Rows from block 2 of a small autoregressive pixel model, named by matrix and row number. Rows with one number belong to one neuron. Each number is 128 + 24 x the weight over its row's rms, rounded and kept within 0 to 255. All counts start at 0. Numbers have three digits each. After the name is the row's rms in percent of the matrix's.
Before each neuron's rows are labels from the 100 images, of 14976, where the neuron reaches its highest value: "top examples" is what is common among them. Only what is clearly more common there than usual is listed. The data: retinal OCT scans (Kermany 2017). In brackets: how many of the 100, against the usual share in percent.
# fc1: MLP up (model.blocks.2.mlp.fc1.weight, 384x128), inputs 0-127
# fc2: MLP down (model.blocks.2.mlp.fc2.weight, 128x384, transposed), outputs 0-127

top examples: finding: diabetic macular edema (28 vs 11.7)
fc1.104 123:101163158107168123162155110157145175152109142108136119151100125171143135081150133105121116141121136139131141063096116144145128163184133120199127151154116121173125117153132112142106106082149082113066149154098119135132102120115123095110119149135126132112105084134107091145152127178119150134126145137100144099111126125151139129148096125160127114088105136103109155128124148123144136132114
fc2.104 126:156109137141093103104129059079141094091130144134123134137142104115137115138133156129126100128142152148106143156132157107121135080102138163129124124130127107142114128137113107163140135112170161124156098090110146126195107126128126159149110131137118104143134100132136140139132165110089130076122087108158097135102167140136127151127124133131077127158145178107073110093184143155112155112138

top examples: finding: diabetic macular edema (41 vs 11.7)
fc1.369 086:112144087131150117162138086175131138167156114137124125117134104134124116143139169120132136115083144123149160083082132144105137133124172151125142109163107129154115100120181137143159153102129089125048111118169124088089137140118100123125122161105156103105106087128148118137172124147119154159103077115134123137113145117134096148109147136136087104133136119123150101081145127147135151137158
fc2.369 084:126123125092105111108132180103085150147143125128100088134130152118107116139147129146162143140121104084083109181111184126126132096124169148114080159127149097086159123143114133136124125101142122086158156140061120178145115132136151111119171146127122114121131117121119142121111110113111119125112141139135123115137158137086104084129133173145127154111101174149104113160110147148139169136086

top examples: finding: diabetic macular edema (47 vs 11.7)
fc1.310 126:138089094135153105157130121139099102125141139136125146159110131148145164142147095108145060170115113132143148128149101110168174153106083156172111123099121155104143134155118082122168111120137111133137099104119113124073133130105132106149146138132129151097121119104106160198096188128108166155122115138119109164118126119128110112108143136105156113139105095107131173160108122117128100144129
fc2.310 115:137124106137088189119137107133105140154128106060115087133132091123099121118128137103155121192140167144129108167148135149143107103110097168146119139118122130097150154115109141125151130126130128125136138131112156151153174132144145152092115104140103135119174139116165166136146127136112108121133130122136104119137119147085156086114093104035125109095117178102137118153125136124131150135110

top examples: finding: choroidal neovascularization (73 vs 29.4)
fc1.163 109:123151173126152175096121109144147155116115133153097125105118147144161132098150118102134104143133136175118124099123120154147152113136096129138129107101077100094147149158126117121066105104151126150113115102079154151106114209110132112111121165116157073139142151115092097157133127124099113108129097091117155120149119098121127139097129169114118094135116122155133136141141146140144176099119
fc2.163 100:104102142110120120175133117123116143159103135166137158146134125137102110118153102120131138151131149176173119136127138085161159103105140114115129089155118135143099129124165118124107094128147128147149108159072112109139144110120092131091089115080112138090124118101081160157147195112139099143102161162169174144129102118123146126148106111167154103125132118132128153090109086107132107119117

top examples: finding: choroidal neovascularization (69 vs 29.4)
fc1.263 072:091178126161172151112113106103149138139169132163138111121144153104155104141093094132132150182144086129077132095140083156173141136150137103142111080109138130129125113165123098142114101101133134140140135110106166143124135151096129117105132121103119070123148098117153137157139120148109173114134121153110140149117116115125112130132162122137129123093144121176125129102131111169164168067122
fc2.263 070:127080113116134128090108104153123129152103109143096128106113149091137164119139151123127149127061148159151155142176148148150160088113136137124124135130132137135076131155173139125138135152118105142119056104150107156172073085117101122149159137111121122097138114173139105110109134114153095150129145127134191119143138143141168130142115123118127109106131122130151139106127127108072158151106

top examples: finding: diabetic macular edema (36 vs 11.7)
fc1.267 114:117127124141178170103163128134151110094167120118122107131077130137155137135118112092149099113115109116076151101152102154135156169139123168179148085120131133125107083166109122182170139096149141118097081111111117136128120139118134100165105132094134143141127164133115102160122132145105099117102152104121133123143139113116143161136113124117142117173120115135086187131108118105181125118130
fc2.267 116:090111133153119159085114152103113138129123142150126100100135102132103155114143128146132139161124117097111111152179119155159130093182123091137146140115116142102120136134129144072113164127078151155124086116141123118101122136148106125131112123175153124109163131133096117082134130126147172128128117090164099134149129105125166081088130172121109137069121144137133088150162138140070127130144

top examples: finding: choroidal neovascularization (62 vs 29.4)
fc1.96 082:147148111162104088124116119176152128133130154176097155169154082125170112135063170093165108118119094099124142149131160191134127127136088133132134136115145117141117112121134173101154109168121127131145157142119160140099112144119155138164139109123113116090112127112136110151137077143118112102134104134132118168139117127163128124114158151121110097094083167137101136134103151107097100140140
fc2.96 087:131114119121134111109121149093071100164101141113111153125112148124161133141126093122139100099158112178128102142149148101103111160153159116168136105150112124127119137129135110144082125116142120146120132137180093090113105096157150101095143141156133127153142118107111186156146144099138087164111130136102155141092112113121122098117130144178108140103116137201110121114126098107187146116124

top examples: finding: choroidal neovascularization (63 vs 29.4)
fc1.153 083:119106198134131114134200120154104123149137138159142132178123141102135153127139116102122129116037126100107118143124150123121109105156164146105127135161101146128113112118176130150125099127131097139103128150115155112111149114118131167160104138133124147113092123135146145096146142163160144124098097078116118152106134109169158101111164137146070139105117134127085148153133153136128125137150
fc2.153 089:132116108105127105154108130097119125130158132083138143101152112135109095154151137159157194146163179116086128085098092120123105120133123156099097139104119109179170109137125122113129173131138144121143143128128088123175093136126163136115127123106162126115134138092099106095136110101088122112126154127135142137129123119101084145111113131194164125164123139147151157110076137123167133139127

top examples: finding: diabetic macular edema (40 vs 11.7)
fc1.41 093:107152123157099086157114136143112128104130141129156127115080176121125157130149159096119089126112125117110170139091118118092144103137131121143141158174146136158162114139121124147163111117130104084104095109166144138142155117133063091126109112165119127129154090108162153169145139120145146164154121148109068160127124152118089111134140150120108122129101153122153133136106135117191111087128
fc2.41 092:134129136174194118132131128099121142171134118112167150118130163163096081124143148155146110143123176118141130094121135115131088185087139131159126076133152108119134122129144155092115110116092107112095076136112141128113120112123165124122170122139120114131134145123120152140136159148112119182133103169128138131151103111124109181116098072100165116130105101134150133135116088107120126118160

top examples: finding: diabetic macular edema (40 vs 11.7)
fc1.159 071:148104109108139188148106172144099141123079118128108124140133094138125155121162130085162143142137126098073145127141133148110119174151103098146109159110112165147157144119161096173107117117081109128129090113153097125119107110154137082135149127136121112114125138132115117141173142163160095147125151142104131128125116154171141129129110115100086178119115104115108159145155110095132110149179
fc2.159 086:117108134133114092182154088101158118107128104141143136140117094119166114124152133113115137136064110156177134107165137130142123104134105115105140103133153121125137125116148107104133108114103113098147163091125144138119131168120193176107136143085126163153133124148163157141085133091118068134131124170107077150116113118133157139106131111114144087145120143142111122100105137151177104123110

top examples: finding: choroidal neovascularization (63 vs 29.4)
fc1.92 120:139071113123178099132095119132095125173102105170136148117132125142154127134161136077124089123116115135145152105107144132167131142110116129154097153122105087113164127130137137139139110131146124104119056134138136127122168182103114139138118147076151094131116148122075158164153121148118116127131108155151096102158135096116160133095114110167142130137139122100125138149178126101120088094121
fc2.92 117:122109166104075074156103151133150121111142134081139118093134183130137114145127115142087118108148110128144165100136092168093123158133114112172159116128151105154130110143118161149122135140168126127100163120121098138118102141126108106097189114142112135172134131142140133119055149165140112099167160123114137127133106169142107145123101141136075122100111101130132127128104142156112137143147

top examples: finding: diabetic macular edema (44 vs 11.7)
fc1.69 092:140129159112133104141147147129097119116132109182142097126148118109097120189143100093107133159135105155112133141168115122151167127157116137152100091132146108149086151159168144113185137092126072112100131117076126131129147147120106111114140140107126076118103098132136100119156127149127143150133144136150151112102170109125075076152142134106148105110152135107173148096132129157150138121145
fc2.69 073:105120143170104136117123083073142157130144110120116070147131161132124149134149114115112121106103161131106108112121117136130136107144149166130161145125119155107097140123098102128107126133101168159218089139149126138141139153111129110114118161104153135137105143081104138142116147125122131099174113110143144096154136149135185175073147130164124129100140161149125141122110144148127095144097

top examples: finding: diabetic macular edema (56 vs 11.7)
fc1.232 103:112121153130119127151108108140150148115197136130111119157120136128157174118088127118080129154139103120114105101161113141114167147200128128137130129158112152107112123156145097122139097114137118140126119121109191102092148148085134116140114145134165056105137103095129152164166151116144137145099100113116136152118112124142135117128127147087111084139105161133130133125175165139106171135137
fc2.232 091:086084119092130135152101148147106113169160174126149109117113108113099147137147119121113158091137126122210120105132118103181128146134129138121152136117131093125118146121084113127129135126146142102164123089120099096134093095117099107125095124112130159116114120137154132136145136119143143110138163154171124128133128171125098140089154163189139135129081123169166122144105108169140136139089

top examples: finding: diabetic macular edema (68 vs 11.7)
fc1.60 083:076161143141127105117149147162124124139124143174111118094108178140133129100121117136126152074099115141166126109152093125162151112147128126098126147085098083101095111133142153112110111098094097152092098123118118101104132174121117130063107138143149085111138145114085114134108128124122109125131138134110102125125124119163129128142140133075104085091145147116127169085147173159128108124134
fc2.60 081:128137135116141125107150130126145119169143118167112132163095127135130124148137099132143133123088144137093143120143121065171149125123143103118144113100107102113098093179124127120087128121146163109144160078059136117092140092127113101140098097111141150124132140112123095130167147136098122090103125153150168106123136109121082142113139166157143142142102139158187157134114144112144171087138

top examples: finding: diabetic macular edema (44 vs 11.7)
fc1.257 114:161121140108151117153156078120073127117138131168148122109134105117138157133114145111138143070142077125112131121099117145157150107136118123155138099109098145141091111145115148113177131095100092130135100116116165089101165158090135109106120130135136122124149116149164128080116137134143166122115078160142094154122132112169124115139106094081129131098133101072185137123104140140136103125134
fc2.257 123:122112104138135128154091084131115156153113135144145129124111111119098112105131054158151123138107168115191128145099140099148158119141128151137161114149117135115146132140121113106139129158116128174176096087150110112096094152095109128091169132117089131093139103146151146101140126121125100100139143139188174136155126143122154162135147142185141158109144135167133112109162107124120143120109

top examples: finding: choroidal neovascularization (59 vs 29.4); finding: diabetic macular edema (32 vs 11.7)
fc1.37 121:133128122110136189166096091150135191113107109131106157087129137152152140140121164096087138134132138174142120095127153147133170155167112123165144131111111112121156139152131138143102141130175139126125126141078130150103129165098124137060120139116118087129141117110114126148144151152123130100120115137132105175095128094104137089103117123086126080122125135137094144137133111119175126085110
fc2.37 109:080153150110140113108134141138168151124115137135125105137133149138092093129121103106123113125162117182115137119096092118125133113109128098142161124135149113171122132097154135128159126164169129134179140128151110158113099123102100166134108077081098138126070126142102137117124105148099107163084169159137113101146145120114105141168147165164126172145088087131134122103122124111143138090141

top examples: finding: choroidal neovascularization (60 vs 29.4); finding: diabetic macular edema (30 vs 11.7)
fc1.189 108:172099158105081153126122106132120109092105141108131154154076115110139145151080172115171118084116104123062146121099150143116121141121091150148135159156162126161137139141100136171113093127110099131101126115135138118123129115115155101116105131107139119139166112146142160106117167131119168149155108131124112174147122123142151101144143106146087137133126115116116174144121146116111131067176
fc2.189 103:171114135171110134130141124091128123110142135145170123108112160110180109139137093130157095140121140136197125167097082120076161100104124131116126086166113118116130116078124131117158114126126182141097135127145146100092131121162145098133133158076131134105106122095145110138108162150126131117134104127122183147098097138113126127123107115167136125098148119127117130145134132137141094179084

top examples: finding: diabetic macular edema (32 vs 11.7)
fc1.43 106:154107161091146149152147162137123138157126143140131128119113117106136151143133099114112138137103092105121132128113156102161148127134117156136141144154104100094149147139140161170111118122115156101092093100082133155106147122123096113185153099078116102141140132159128124107123161119109089093165141105148125121191147139093132089090166191122160128110089121103106154112119147121106114112100
fc2.43 107:125146117132116152119152066149147164110136129130167122103110143147129101092139148104136095132135128115124074102180069169119148137169103135128143108116116151087141109136133122117099074154158131130177146098123123172141156112138139156113142133128147146122130123129139123180132150180128136135097074153097142100082123104124130164088125091142133147141129120154117151144126141107143122081132

top examples: finding: choroidal neovascularization (62 vs 29.4)
fc1.278 119:093108120079152137157172119143111137132141159181096096119125115132134156128139102145117123117120110134136117119155170123173137115157135202121124170106114113130107134146134137088116090102145112132095148122092133157087130147111094134103109111067152146106115107124107146149156119129161142153116151111145163147149155101088092108131092108127152118148090151116103110128180101134136154139104
fc2.278 111:134134141126161118099128098111123121125127142174111116122079157100148128134132060132118081158133078139168122130133105130151160133112113144127139121163091206119117145127155143136134134126122141131150099075127151145113141136134126111117115169153144120097120151126155142155113118122108073122128110158131147112093114093159120135085097109184163142146122091136181123112117127157132133100168

top examples: finding: choroidal neovascularization (79 vs 29.4)
fc1.293 104:138176140128136158135089124126087097132102149113103143138161112145140122133132113128148143085148124142103118093115151128110099160132127139150117124147150150168147153120142135103113152145171105117087155127094144123140115115100137154137153130124162093098154121105128165118111091108117113121150089097157106188119106105091153128130152089135118176147095126100161134159137144099200150080145
fc2.293 102:125113103145145144080133085176134132120146130120167126112112127117144151142102111104113144116136135106134137147106131133108138092174116127106127126134150156090106125079129142162118165110128153100142100113183145115137156117150072096122140104108092170118153115115126053096095150113140117131151151155133126147129141138123084144168100150080101108113146141140110127162137087182148108131136

top examples: finding: diabetic macular edema (28 vs 11.7)
fc1.381 103:170138133119147117127093075187139156123133125165122172114136115095174167131171145086117151121161126158116105121108125105114138129156125130128128155120110152151181111133128158149125098114140110095117116158121136102090150162117115112138090133100121082117130130101136128146144150138097126131115056138154113143146135057151123122149137153090099142152107138099133163140109135104101153125144
fc2.381 100:128127141122079100114112144132100086159142140135126112107121144177114142105119166136119155122126127118141157106117146156090148101154163106127142109112167083160138100146112097151151103109142152133155125158100143108130138098114149138152099146164123128134168142126142096152115136117088117134062100141156086143131142134121130146155150141099144090100148074120081149146105122169172113088158

top examples: finding: diabetic macular edema (29 vs 11.7)
fc1.191 094:107143102119114114129120129144153149122081119171101121138108091115128154164145112105116152163121139147152113108168169129151103128144118139158156116121146156156192124119137142144114111132092093083113164108156128103088119147126154100181131140129135117132132149089144139181156106152132130123117072088139100146132119087122150107070167113108103122097149135148131147146112152090116151143152
fc2.191 098:112134109148095111151127143122115140135146163071130164106118110182136087102112146091151114121109115161122169113119087149094088103124116158112148151156137136137158106106126081141164078124126148129086108162125135133133139104125160136165142130102142134107124138120112117108084104140103126193111145164144103116101131112154132138152127133151136143126069116115130124181114128088113120075135

top examples: finding: diabetic macular edema (34 vs 11.7)
fc1.302 100:095169130147141123139128104146174163111134127111135069153123133122136117146122175134149142151153114122115148091128123164104126125188126148124173080156113111142132091133168149107134098121132126134111138082105113133089085163107142080126157125109131158143135124136141106127176097137147118175138144104112119134139124110161118142121153163132104137115046135152085126125108125092150150127127
fc2.302 099:151077126132113170177140142158121140095107150122121150173121138144095105107104138160145112132113143101120148133132164117096111122147142131141129144134200148110132157110097080083139152127151117108116113178134135111137108122139164103142128131152154092158118114116110142188078099123076125095138149151150134135120108158122098128144124146150130118119099154104108131100114104129102193121108

top examples: finding: choroidal neovascularization (68 vs 29.4)
fc1.285 113:128140151157108115150118102170139145091087159098116147149124137121186122102091158086141118126145124135109135070141144100098114124128100099157164093160178125158158101135167123146113154091135126107079099093120155163154122116126154118153172117120123134138138117105117129178106157130129075117138116125132125157131104131137149125131117105163079125119112128132163142148123121106183135128155
fc2.285 124:164109079173158181146111114166146137074123104155158115119114151170106142146170102119139138097152114126117116137093102171122144144113150094118090082162138160110091124112108100135130114145140151147130103127144122141094142149114116128137136134168102114082142127096130107132163130115165132107117107177112095095114124137156118115126112116092195160110134128156144136129098116104106152126139

top examples: finding: choroidal neovascularization (60 vs 29.4)
fc1.7 091:112154128122110120093111117155089106135094125116152123166114126164142154152087115136166145106159090126164151145129204147122123128122096145134145132127137156132162165134104105141111125115167130084123147096133157175136120117124114091146130135151138070114148098134138106149119100107121103190136125150113154187109120119100148119094106138171113151125099135115150146156100150105166130112116
fc2.7 099:147094130104119135109138147157152085135128107149153148102101117113163110110097182145068124162129102153119129146112086114100112129119146108161121145129172119124122104113168108126121145122105136114100103163077105110128171131150134112117159152155103163123124140141137129164121133131126123131154153065146090102159121129125120181074124132104129111134117110116108143141187107172120097118094

top examples: finding: diabetic macular edema (30 vs 11.7)
fc1.4 102:145111140089117182111117131138128125179147142165127109132141077144137128120115105127180131117137085169156110116100170113117115112131132149109117143108128100119126153120121124132130062122126129141147138129111151143101166185118096141122070178117170131143131148128047126147113128124123128145143110121148139151182135106122112123108136095114107121123138162129133149084166114145164160116109
fc2.4 106:092158106165158146141134141131101174133117153126144089154120164146105156135131148122145125149132189112075160101086135139128143106123136102098120111124150151099143123150108155125118145154123136102214119140132126149149117117131125133166113135144097108116128128144129119117126135135110101147115115175098105138119143131155098139148108144047175128117115106107147145165111093139084103136164

top examples: finding: choroidal neovascularization (62 vs 29.4); finding: diabetic macular edema (32 vs 11.7)
fc1.379 100:144114129103157137132103076118115123126150136153126155169140134098161178120151076117149123129139141118076100063144154104149148128132141095142149128138086139097136150175137100098105123109118126092128115091096182124096136132103120161105090130165135140130116155146130127146118156088152134137144099131149159168092113116114128081152087133119127122124127094116115174143098143101125158126129
fc2.379 090:139111119156098150104139095132127127158148127136164135172148135119121132142158095118097168114102098184124091141117108081132110161093150141111093088111144096134147143101116117152157143118099105140120132090159138137187148100110108112117146150115171125113158132134172143124132134107119067126142101143122137106134105115123108097173141098105149105186114160111109126119146133130124117114066

top examples: finding: diabetic macular edema (34 vs 11.7)
fc1.277 118:163116175099109137172125170139123122107107167132148150137135089137164109160111075126130089124115093128130166142160142091128132123152136117132127140111150135126144127144134156143119135072127122127100150084127103130101156120110098146146124143099140189143148135102113158151096123129126107182131072151162127108159142117129099079110122153124108137122115148074131104116147129121177112170107
fc2.277 115:129150168168164124101143100154050098117139121122117095180094142141139107102123125148142141129126130160102125106124149143078122104156146157160165140094151119128106143168130118142122126125156133166144156153130134161093131130110101106109140172143119126131139118186148113080115092143124141131127135110133095136101165151143126146140166111101167126110123107150147165113131157089084125153103

top examples: finding: diabetic macular edema (31 vs 11.7)
fc1.271 109:143131155117137108127136111148105117115096131187134142150095093130120166169145129136128106132161142105100101162105140115135104111146148145121134118113113166150175096123148186144127097130147080090079136129122107107102127133134122115190113166093128148140144120113138176129148128166148126134157109112150135144104115101158133162084204133117099160139116108095130120110100144117125107154114
fc2.271 112:134114155135086108158164120100154126130134155150116155148109134135117129142157195141101134141128075122143183108166120144069086120130133096124130143142118123194149157103114084112116150131145134118138128138085120129124093126118154142078183126134134105115145131080072101111145113101087143127078111141133142119155113141128109129111148120140167117129121112147104136156138110139160143110134

top examples: finding: choroidal neovascularization (79 vs 29.4)
fc1.95 094:121065137085113146117106108133119096133145150123106144130152072110162139171149107126120133131131116145098134139112171143201119129148137158117143160121126097104127133133183125093101064097127150155128118112140132117169157161081122096157125106128134114124134112142093153167157126123103112157131135086130135097144134145130104121134142148159159130118123116126112127136146120118138209116142
fc2.95 096:115143118097094107139133125140146142135149112152125139126085201101121094107082142087117121130159148180164126142137145098121133106113105132148148132091111124144114128111102126131130182123145122156160149126115141141156158107127129123109144117095121116100110142139133151110157102131161131142128118177089150166158108124128119140145099112060122142154122170179120133102098137107197093130113

top examples: finding: choroidal neovascularization (89 vs 29.4)
fc1.370 102:097155120158187124105148096126128161104112159165122114130105126166161117103164125114114116113156128150129111066113117159168162110132118149134153146148071089093145140163120140144090147107141088111136085158126152114130138149159117124134148163103146098133132146124123086135127142108130120104123100137119113143104103116175135139122130169145153118156101154124150136139159155128145132053100
fc2.370 101:137125144127121128136140133114133145138155146142134137134116153113081131130146071148127147139139103151190135091117098075152146109092130134150110113110137115141071095114126104187095158107168083132136116124127134147157083167131120143103110133143156113089086127124130119179109120156127124127121161139150192149073129099131179124096114111132129121121171135156123154127133120111152148135120

top examples: finding: diabetic macular edema (31 vs 11.7)
fc1.1 082:137113159157157136152122133149081161181129176117135119111149159080124082166172138155140142118170154110162149140135110107150123143146098116119115124141144125123102100153170129109116102122126119120149067088123127169112140181080151150113158079134119087145147115099118101124119102111150118152152112153120107129107152090128108081134132088125137111095106146116123126118095147127139132131131
fc2.1 078:105156094120158102148143122122176127091151103174123122150144103095149118105096114161136131152104124151131113135120129146140142172111161114128151092113117113139134117112121125120096160149119129155134095153137095128102122151160080106133101133118137143152133131124096111071115138094121207150117145137144186134131118114107115149121166142148106146155090110171178129105145137103075102138110

top examples: finding: choroidal neovascularization (64 vs 29.4)
fc1.78 099:101134143111162102128147116149107119117141124159144116136138103082193135118134089125118117135173150121088144120129089158149161086107099150149079135110102146096103128141119160151165115097136135106132169103104110098115103147132133152176109156148124158104124122118094119133107129140148145097124078121173103109154120120165160106175105138118142163134154112106152144155096148116145142084123
fc2.78 091:111173140132108140144113153153092155122095086132139140123124112102106129101106100111152125112102104132163120113100144133122126129080164136134132088181111153147126094135107144129153136153152086108140126114100158130185115191126150094146128167159131112155109117152131110093151153113130176130128112129130118115099097131140117162091130157191113167152155128124145154093107116135112116149174

top examples: finding: diabetic macular edema (57 vs 11.7)
fc1.297 104:094151125107130094095113132150150123131150124155136122149109109099163169200128066110136108160176134132104139080166141123113132107128150154122118114131110132114166121156121120162129117093152107081066145114075117117094148149133165123127124145127125143124116115097103133160148149144141166142105103091150143120171128129108114170135124162095113134131116112135145147124160144118116185135127
fc2.297 108:130119162145125143181120089117144144137149136169149146161128141170098109096135159111097121110100120105178104138152125124125153135152110122099135135162115151157157149137083113152152111156088187131119125121155109127139144098114084091113101140137119085092107120131161080150148151117127145104125097153134137152133124099131136136147124127176138136133066140134119105118097187140129124085153

top examples: finding: choroidal neovascularization (63 vs 29.4)
fc1.222 092:110134100131110170094107074098162116136175120151161089117175139117146136155139143139101140103118133167141114100155111117166132113153121146130136117108146125109130129145121106132118092150134122094165105097147164141091153162103157147077129149097133144155129132119079124134095161183116136115167108133135079152112123109109120085129115117143181064119129145113116126117139149135125151111146
fc2.222 094:115142166128146126097111148120158127125106143138106127107137125145118153093103072113144135134119106152155122070110086141163184115122143142157135103174101114092097153118103152132117144129143089123139133099147105135158114163144056089109094134142116127087121112128113127095148149124109156121116100153158206117118134128128158110096137132096170163110118125130141120117125160147148153122144

top examples: finding: choroidal neovascularization (59 vs 29.4)
fc1.77 094:142159156133111099109116136137116108108126137174164119117120127094163175140123155087149099093126109139145147160079142123127116117126131124122128149101136129132143108118149173175162091160120085064154114133180109118153146164133120167149125120077147103135121129144113140150154129112107070140172122117152125163092141103129109113146173163105126115128125150076119137159134123136116106109118
fc2.77 084:133076150102079122140126091123149111134125120100114113147096125175118097149119113108125126148150125136128149089138116100117174120095097093148147079146144129183124143133118073131170075101159110125138136129119174128133161100183129102108140130174151144151133150140104107107107128138145132133103144167115134102129124144160124108137109120155146128172128102124148160120096103167141152113171

top examples: finding: diabetic macular edema (55 vs 11.7)
fc1.22 103:108172139121143142143139128164138139125149186151162117150111111127135117148167126125095119112139101137120137115106109149154170150152104098121160153128097097107077145161127102124143119126112108147093083120110107148118170172125126116108139168142150068107099162122143086101114103126117131112094120155134117126113135136105126106092134111062156104095152138104122110139143170168152123084135
fc2.22 096:090094162158144114094109112089129123147107132173091124152118124121081113123094112151126138153143068122136126153095185112165144136100133141137131119153112169140142147160130169152107169150113166083165103091119150114132136140147111115117110094102143127112125145096153160143152134104098113120086188136155153113114136125110170138142094131118105143097124144154123119141130132126105123166158

top examples: finding: choroidal neovascularization (71 vs 29.4); finding: diabetic macular edema (28 vs 11.7)
fc1.88 129:094129130107159128130167130151100155131093150116133123139122168168121117166151153130129129134128147148160153112124130114127152152137101146127114129098098142078106130140147102151117113116153070140111140124064103160098132134129124116099105176101159114120172108155085152131152115115125089127132131162102163164094098117181095088142140134131061131127140131139120142139130143123164088093133
fc2.88 128:119138121144177100089125112145159132124134132121087146115119109130110126129155142113095144130136101116069098123145129128106154104143145129079123147123103088139096120128117141128168172164115131092139148122102130139104144171114114114143129096098111125131078116115135121169153106126133118164100143123177102133144132104149106159105145103090210132116117154130172153160139161135140187113138

top examples: finding: choroidal neovascularization (67 vs 29.4)
fc1.343 101:138103149123134120135128098124102123145109088129147121165158145118165137130097103131129116107093105116109163121073162129143104128114155127144143155169099167142131134131170144136086145139138118099116102101150167160143148157100108132152143155148168153106136072106085138167099111170100121132125100152140128154127140115161101090128118143108099137142088152109177101168147089115153116097141
fc2.343 100:105135111126156110133124093118138126161110136065085147122102108127120125097134126132125121117128141156162134130120143084104173131146123145106112137130126102083151101179092126132134136125117100088143131167092067128095143140132137121149156112132153118118131119133126148130154156150139231129129171117117099142158109142115161174105129142135163109147137131104091078115124134156110116158128

top examples: finding: diabetic macular edema (35 vs 11.7)
fc1.185 119:149125138107141126133137116134106132102129151134100141171125114155186161125131088093109092132088095113137117139133119134172166137138153159149151154094134162107136141155120097132104084108148117122104144102107145120088128156079086106115142173137172086107151134148107200148111120110134139129135094103145122116140118149155139135122124165089136129111096155090131168173139123135154144115109
fc2.185 124:124102142123143158139155135112183137134125103115121129148151097144127150147140093155143089130147122158117155145110119077164151126080132115060075139111091116122131136131132153111131105118143087117073130147169152101120107111124125134124079107153151179134133148110151108142131118141126133089136095112111172123146112167120118105146134090113112103163139139182161119085143145145139101122103

top examples: finding: choroidal neovascularization (61 vs 29.4)
fc1.179 074:136162148144151115117148099155112137178142119124093104146110100103147150108134085123119112100131091101117114086125100095118150112108156124120165145138178128142114120135076107095119099128134141108135166131109144140088099186129130174134137142129106164099123140101108156175141161146140131110123105133163144144139128113091089122147146055147116136131128127132165189152115128152144123097129
fc2.179 073:160168150129112134082177154152090144099151138123179106116136147132097140128155129128164114122146171128121126158080137139127120126156112160136109097140110126135151106114139153092108159146099112150112090148108112068131135167139129117161103095092133148149112153119112112129113132105128150110089107169091112073117130137159174142134109144134129133118192137130167097127132117094105130149145

top examples: finding: diabetic macular edema (67 vs 11.7)
fc1.151 126:118123144102133135130137116139082140113108123130112181107121092138160138118153077100116136099135134138111100102138156128156171139123081129148115139121123104106128142160131139168133091139162125127141096087124121150130141176080126163127109132110146090148153183096108140148116167138120092122172067121173128144123099141140144132096127172096127123119132112081117144175169117130145142099124
fc2.151 134:147133117115108103156152119092125161189110188112136104156118150173124140118126161132123121140138112155166134181140128140096125154079108104161114111112168140125131142116131079148145162111133096107118129156149127115116118131120115098139133129143112114126089116150142097113126157142087136136098100139169118104150141122109121102158107088183074142130127143156167123106097146165135117141076

top examples: finding: choroidal neovascularization (71 vs 29.4)
fc1.25 130:104162200159132139136146109131115104167117148152128106140140127109152140117136106120139081088113094148095116152107214118125128121176120105105100149117166120145119125156141125108138079146100055115154147130134118162119124159119112157153128153123150124125153125120082144127108146162129138154130106105173098147121116115155114085148138105104084128103122159112132120137140115134133116106143
fc2.25 133:136115099145134133098109146080104117132128078117172133123132136126132134107125135144143125152124128099173177146141144110099178083133102099101138110162111085169135148116112113119083098134120119103113161125126122131121094143168151077125156118136127143188161108142134127144105123133136155135159133082066148114153146107089109121127132126140102120160149124126133124168081109129121129142190

top examples: finding: choroidal neovascularization (69 vs 29.4)
fc1.204 088:122140149090159128117145116110123121169167109183113133122152154114152106154124100136090111126138148129119133078138097145138107148141123140121163104157066108160159127175130112153133109135163122122105137119056139127102105143110126111113062164100130138128096118120123089082114138142090123141116180130086134122129097121147166122137112120146112126129097137183129108106107152158133111115132
fc2.204 096:155161156116149152098103056144153147116117173107154121152133152109101107086142083100120120114137095134143100161150144100134108136108155142133128167119106112135127145156158115119083099125132140147166085128128144139151155121116104160147100104123131102097131106125133148133146142091114119115147084081139188143135139107156137168122134136109191133141161145095092123131114152095122145111126

top examples: finding: diabetic macular edema (35 vs 11.7)
fc1.382 116:120151143168128095155123114143110091125160116141113116123143099153123123160124135143133140144091167143087150059102147117169127116185139115147133159129091104127125086185082122144168125119136082131105116126104135162122100119120091138112106130104127165122129099119100171087138130154122133122140140145154134139138098127134132075150118118133123141098128163065115124138143133124188116135153
fc2.382 096:121136122142088146138097102152103139085167098068131137129137145158122170109139148122111100133157175056130127138121124102155122152123137119123109144155155093133104130136133173107146114130142175115121118168118098157159133108116120130152149115170167094129112142136116150140108148093105093130156094160111104149075141103148118108146132116146077079150130107141120114110123142142159127117166

top examples: finding: choroidal neovascularization (62 vs 29.4); finding: diabetic macular edema (36 vs 11.7)
fc1.140 067:113085148116146145111126106133122124133106151141098134153100131171140072114156156098110155104112133162125159095121154141144157169123165124118153164154131108083090117150091133123155161124130137133090093131138106096110142160158124112183143134105154113120117106154156146148179186120148122135127112124152146126123097131150126119141112123097059104144141134098155150126091122119126130080107
fc2.140 063:145115141122166089149101168164117124113126101142137134126116129139104163162128080130115137117082129082151107182089178131116109093146142139124113148095153113148115131137129166143146142124127082173137137125154101117140125154141124153107152119132110120151133130189180075129135078163108139099142130131112136123105128110097156120163153114141168159124107117156103123157147109150130089146098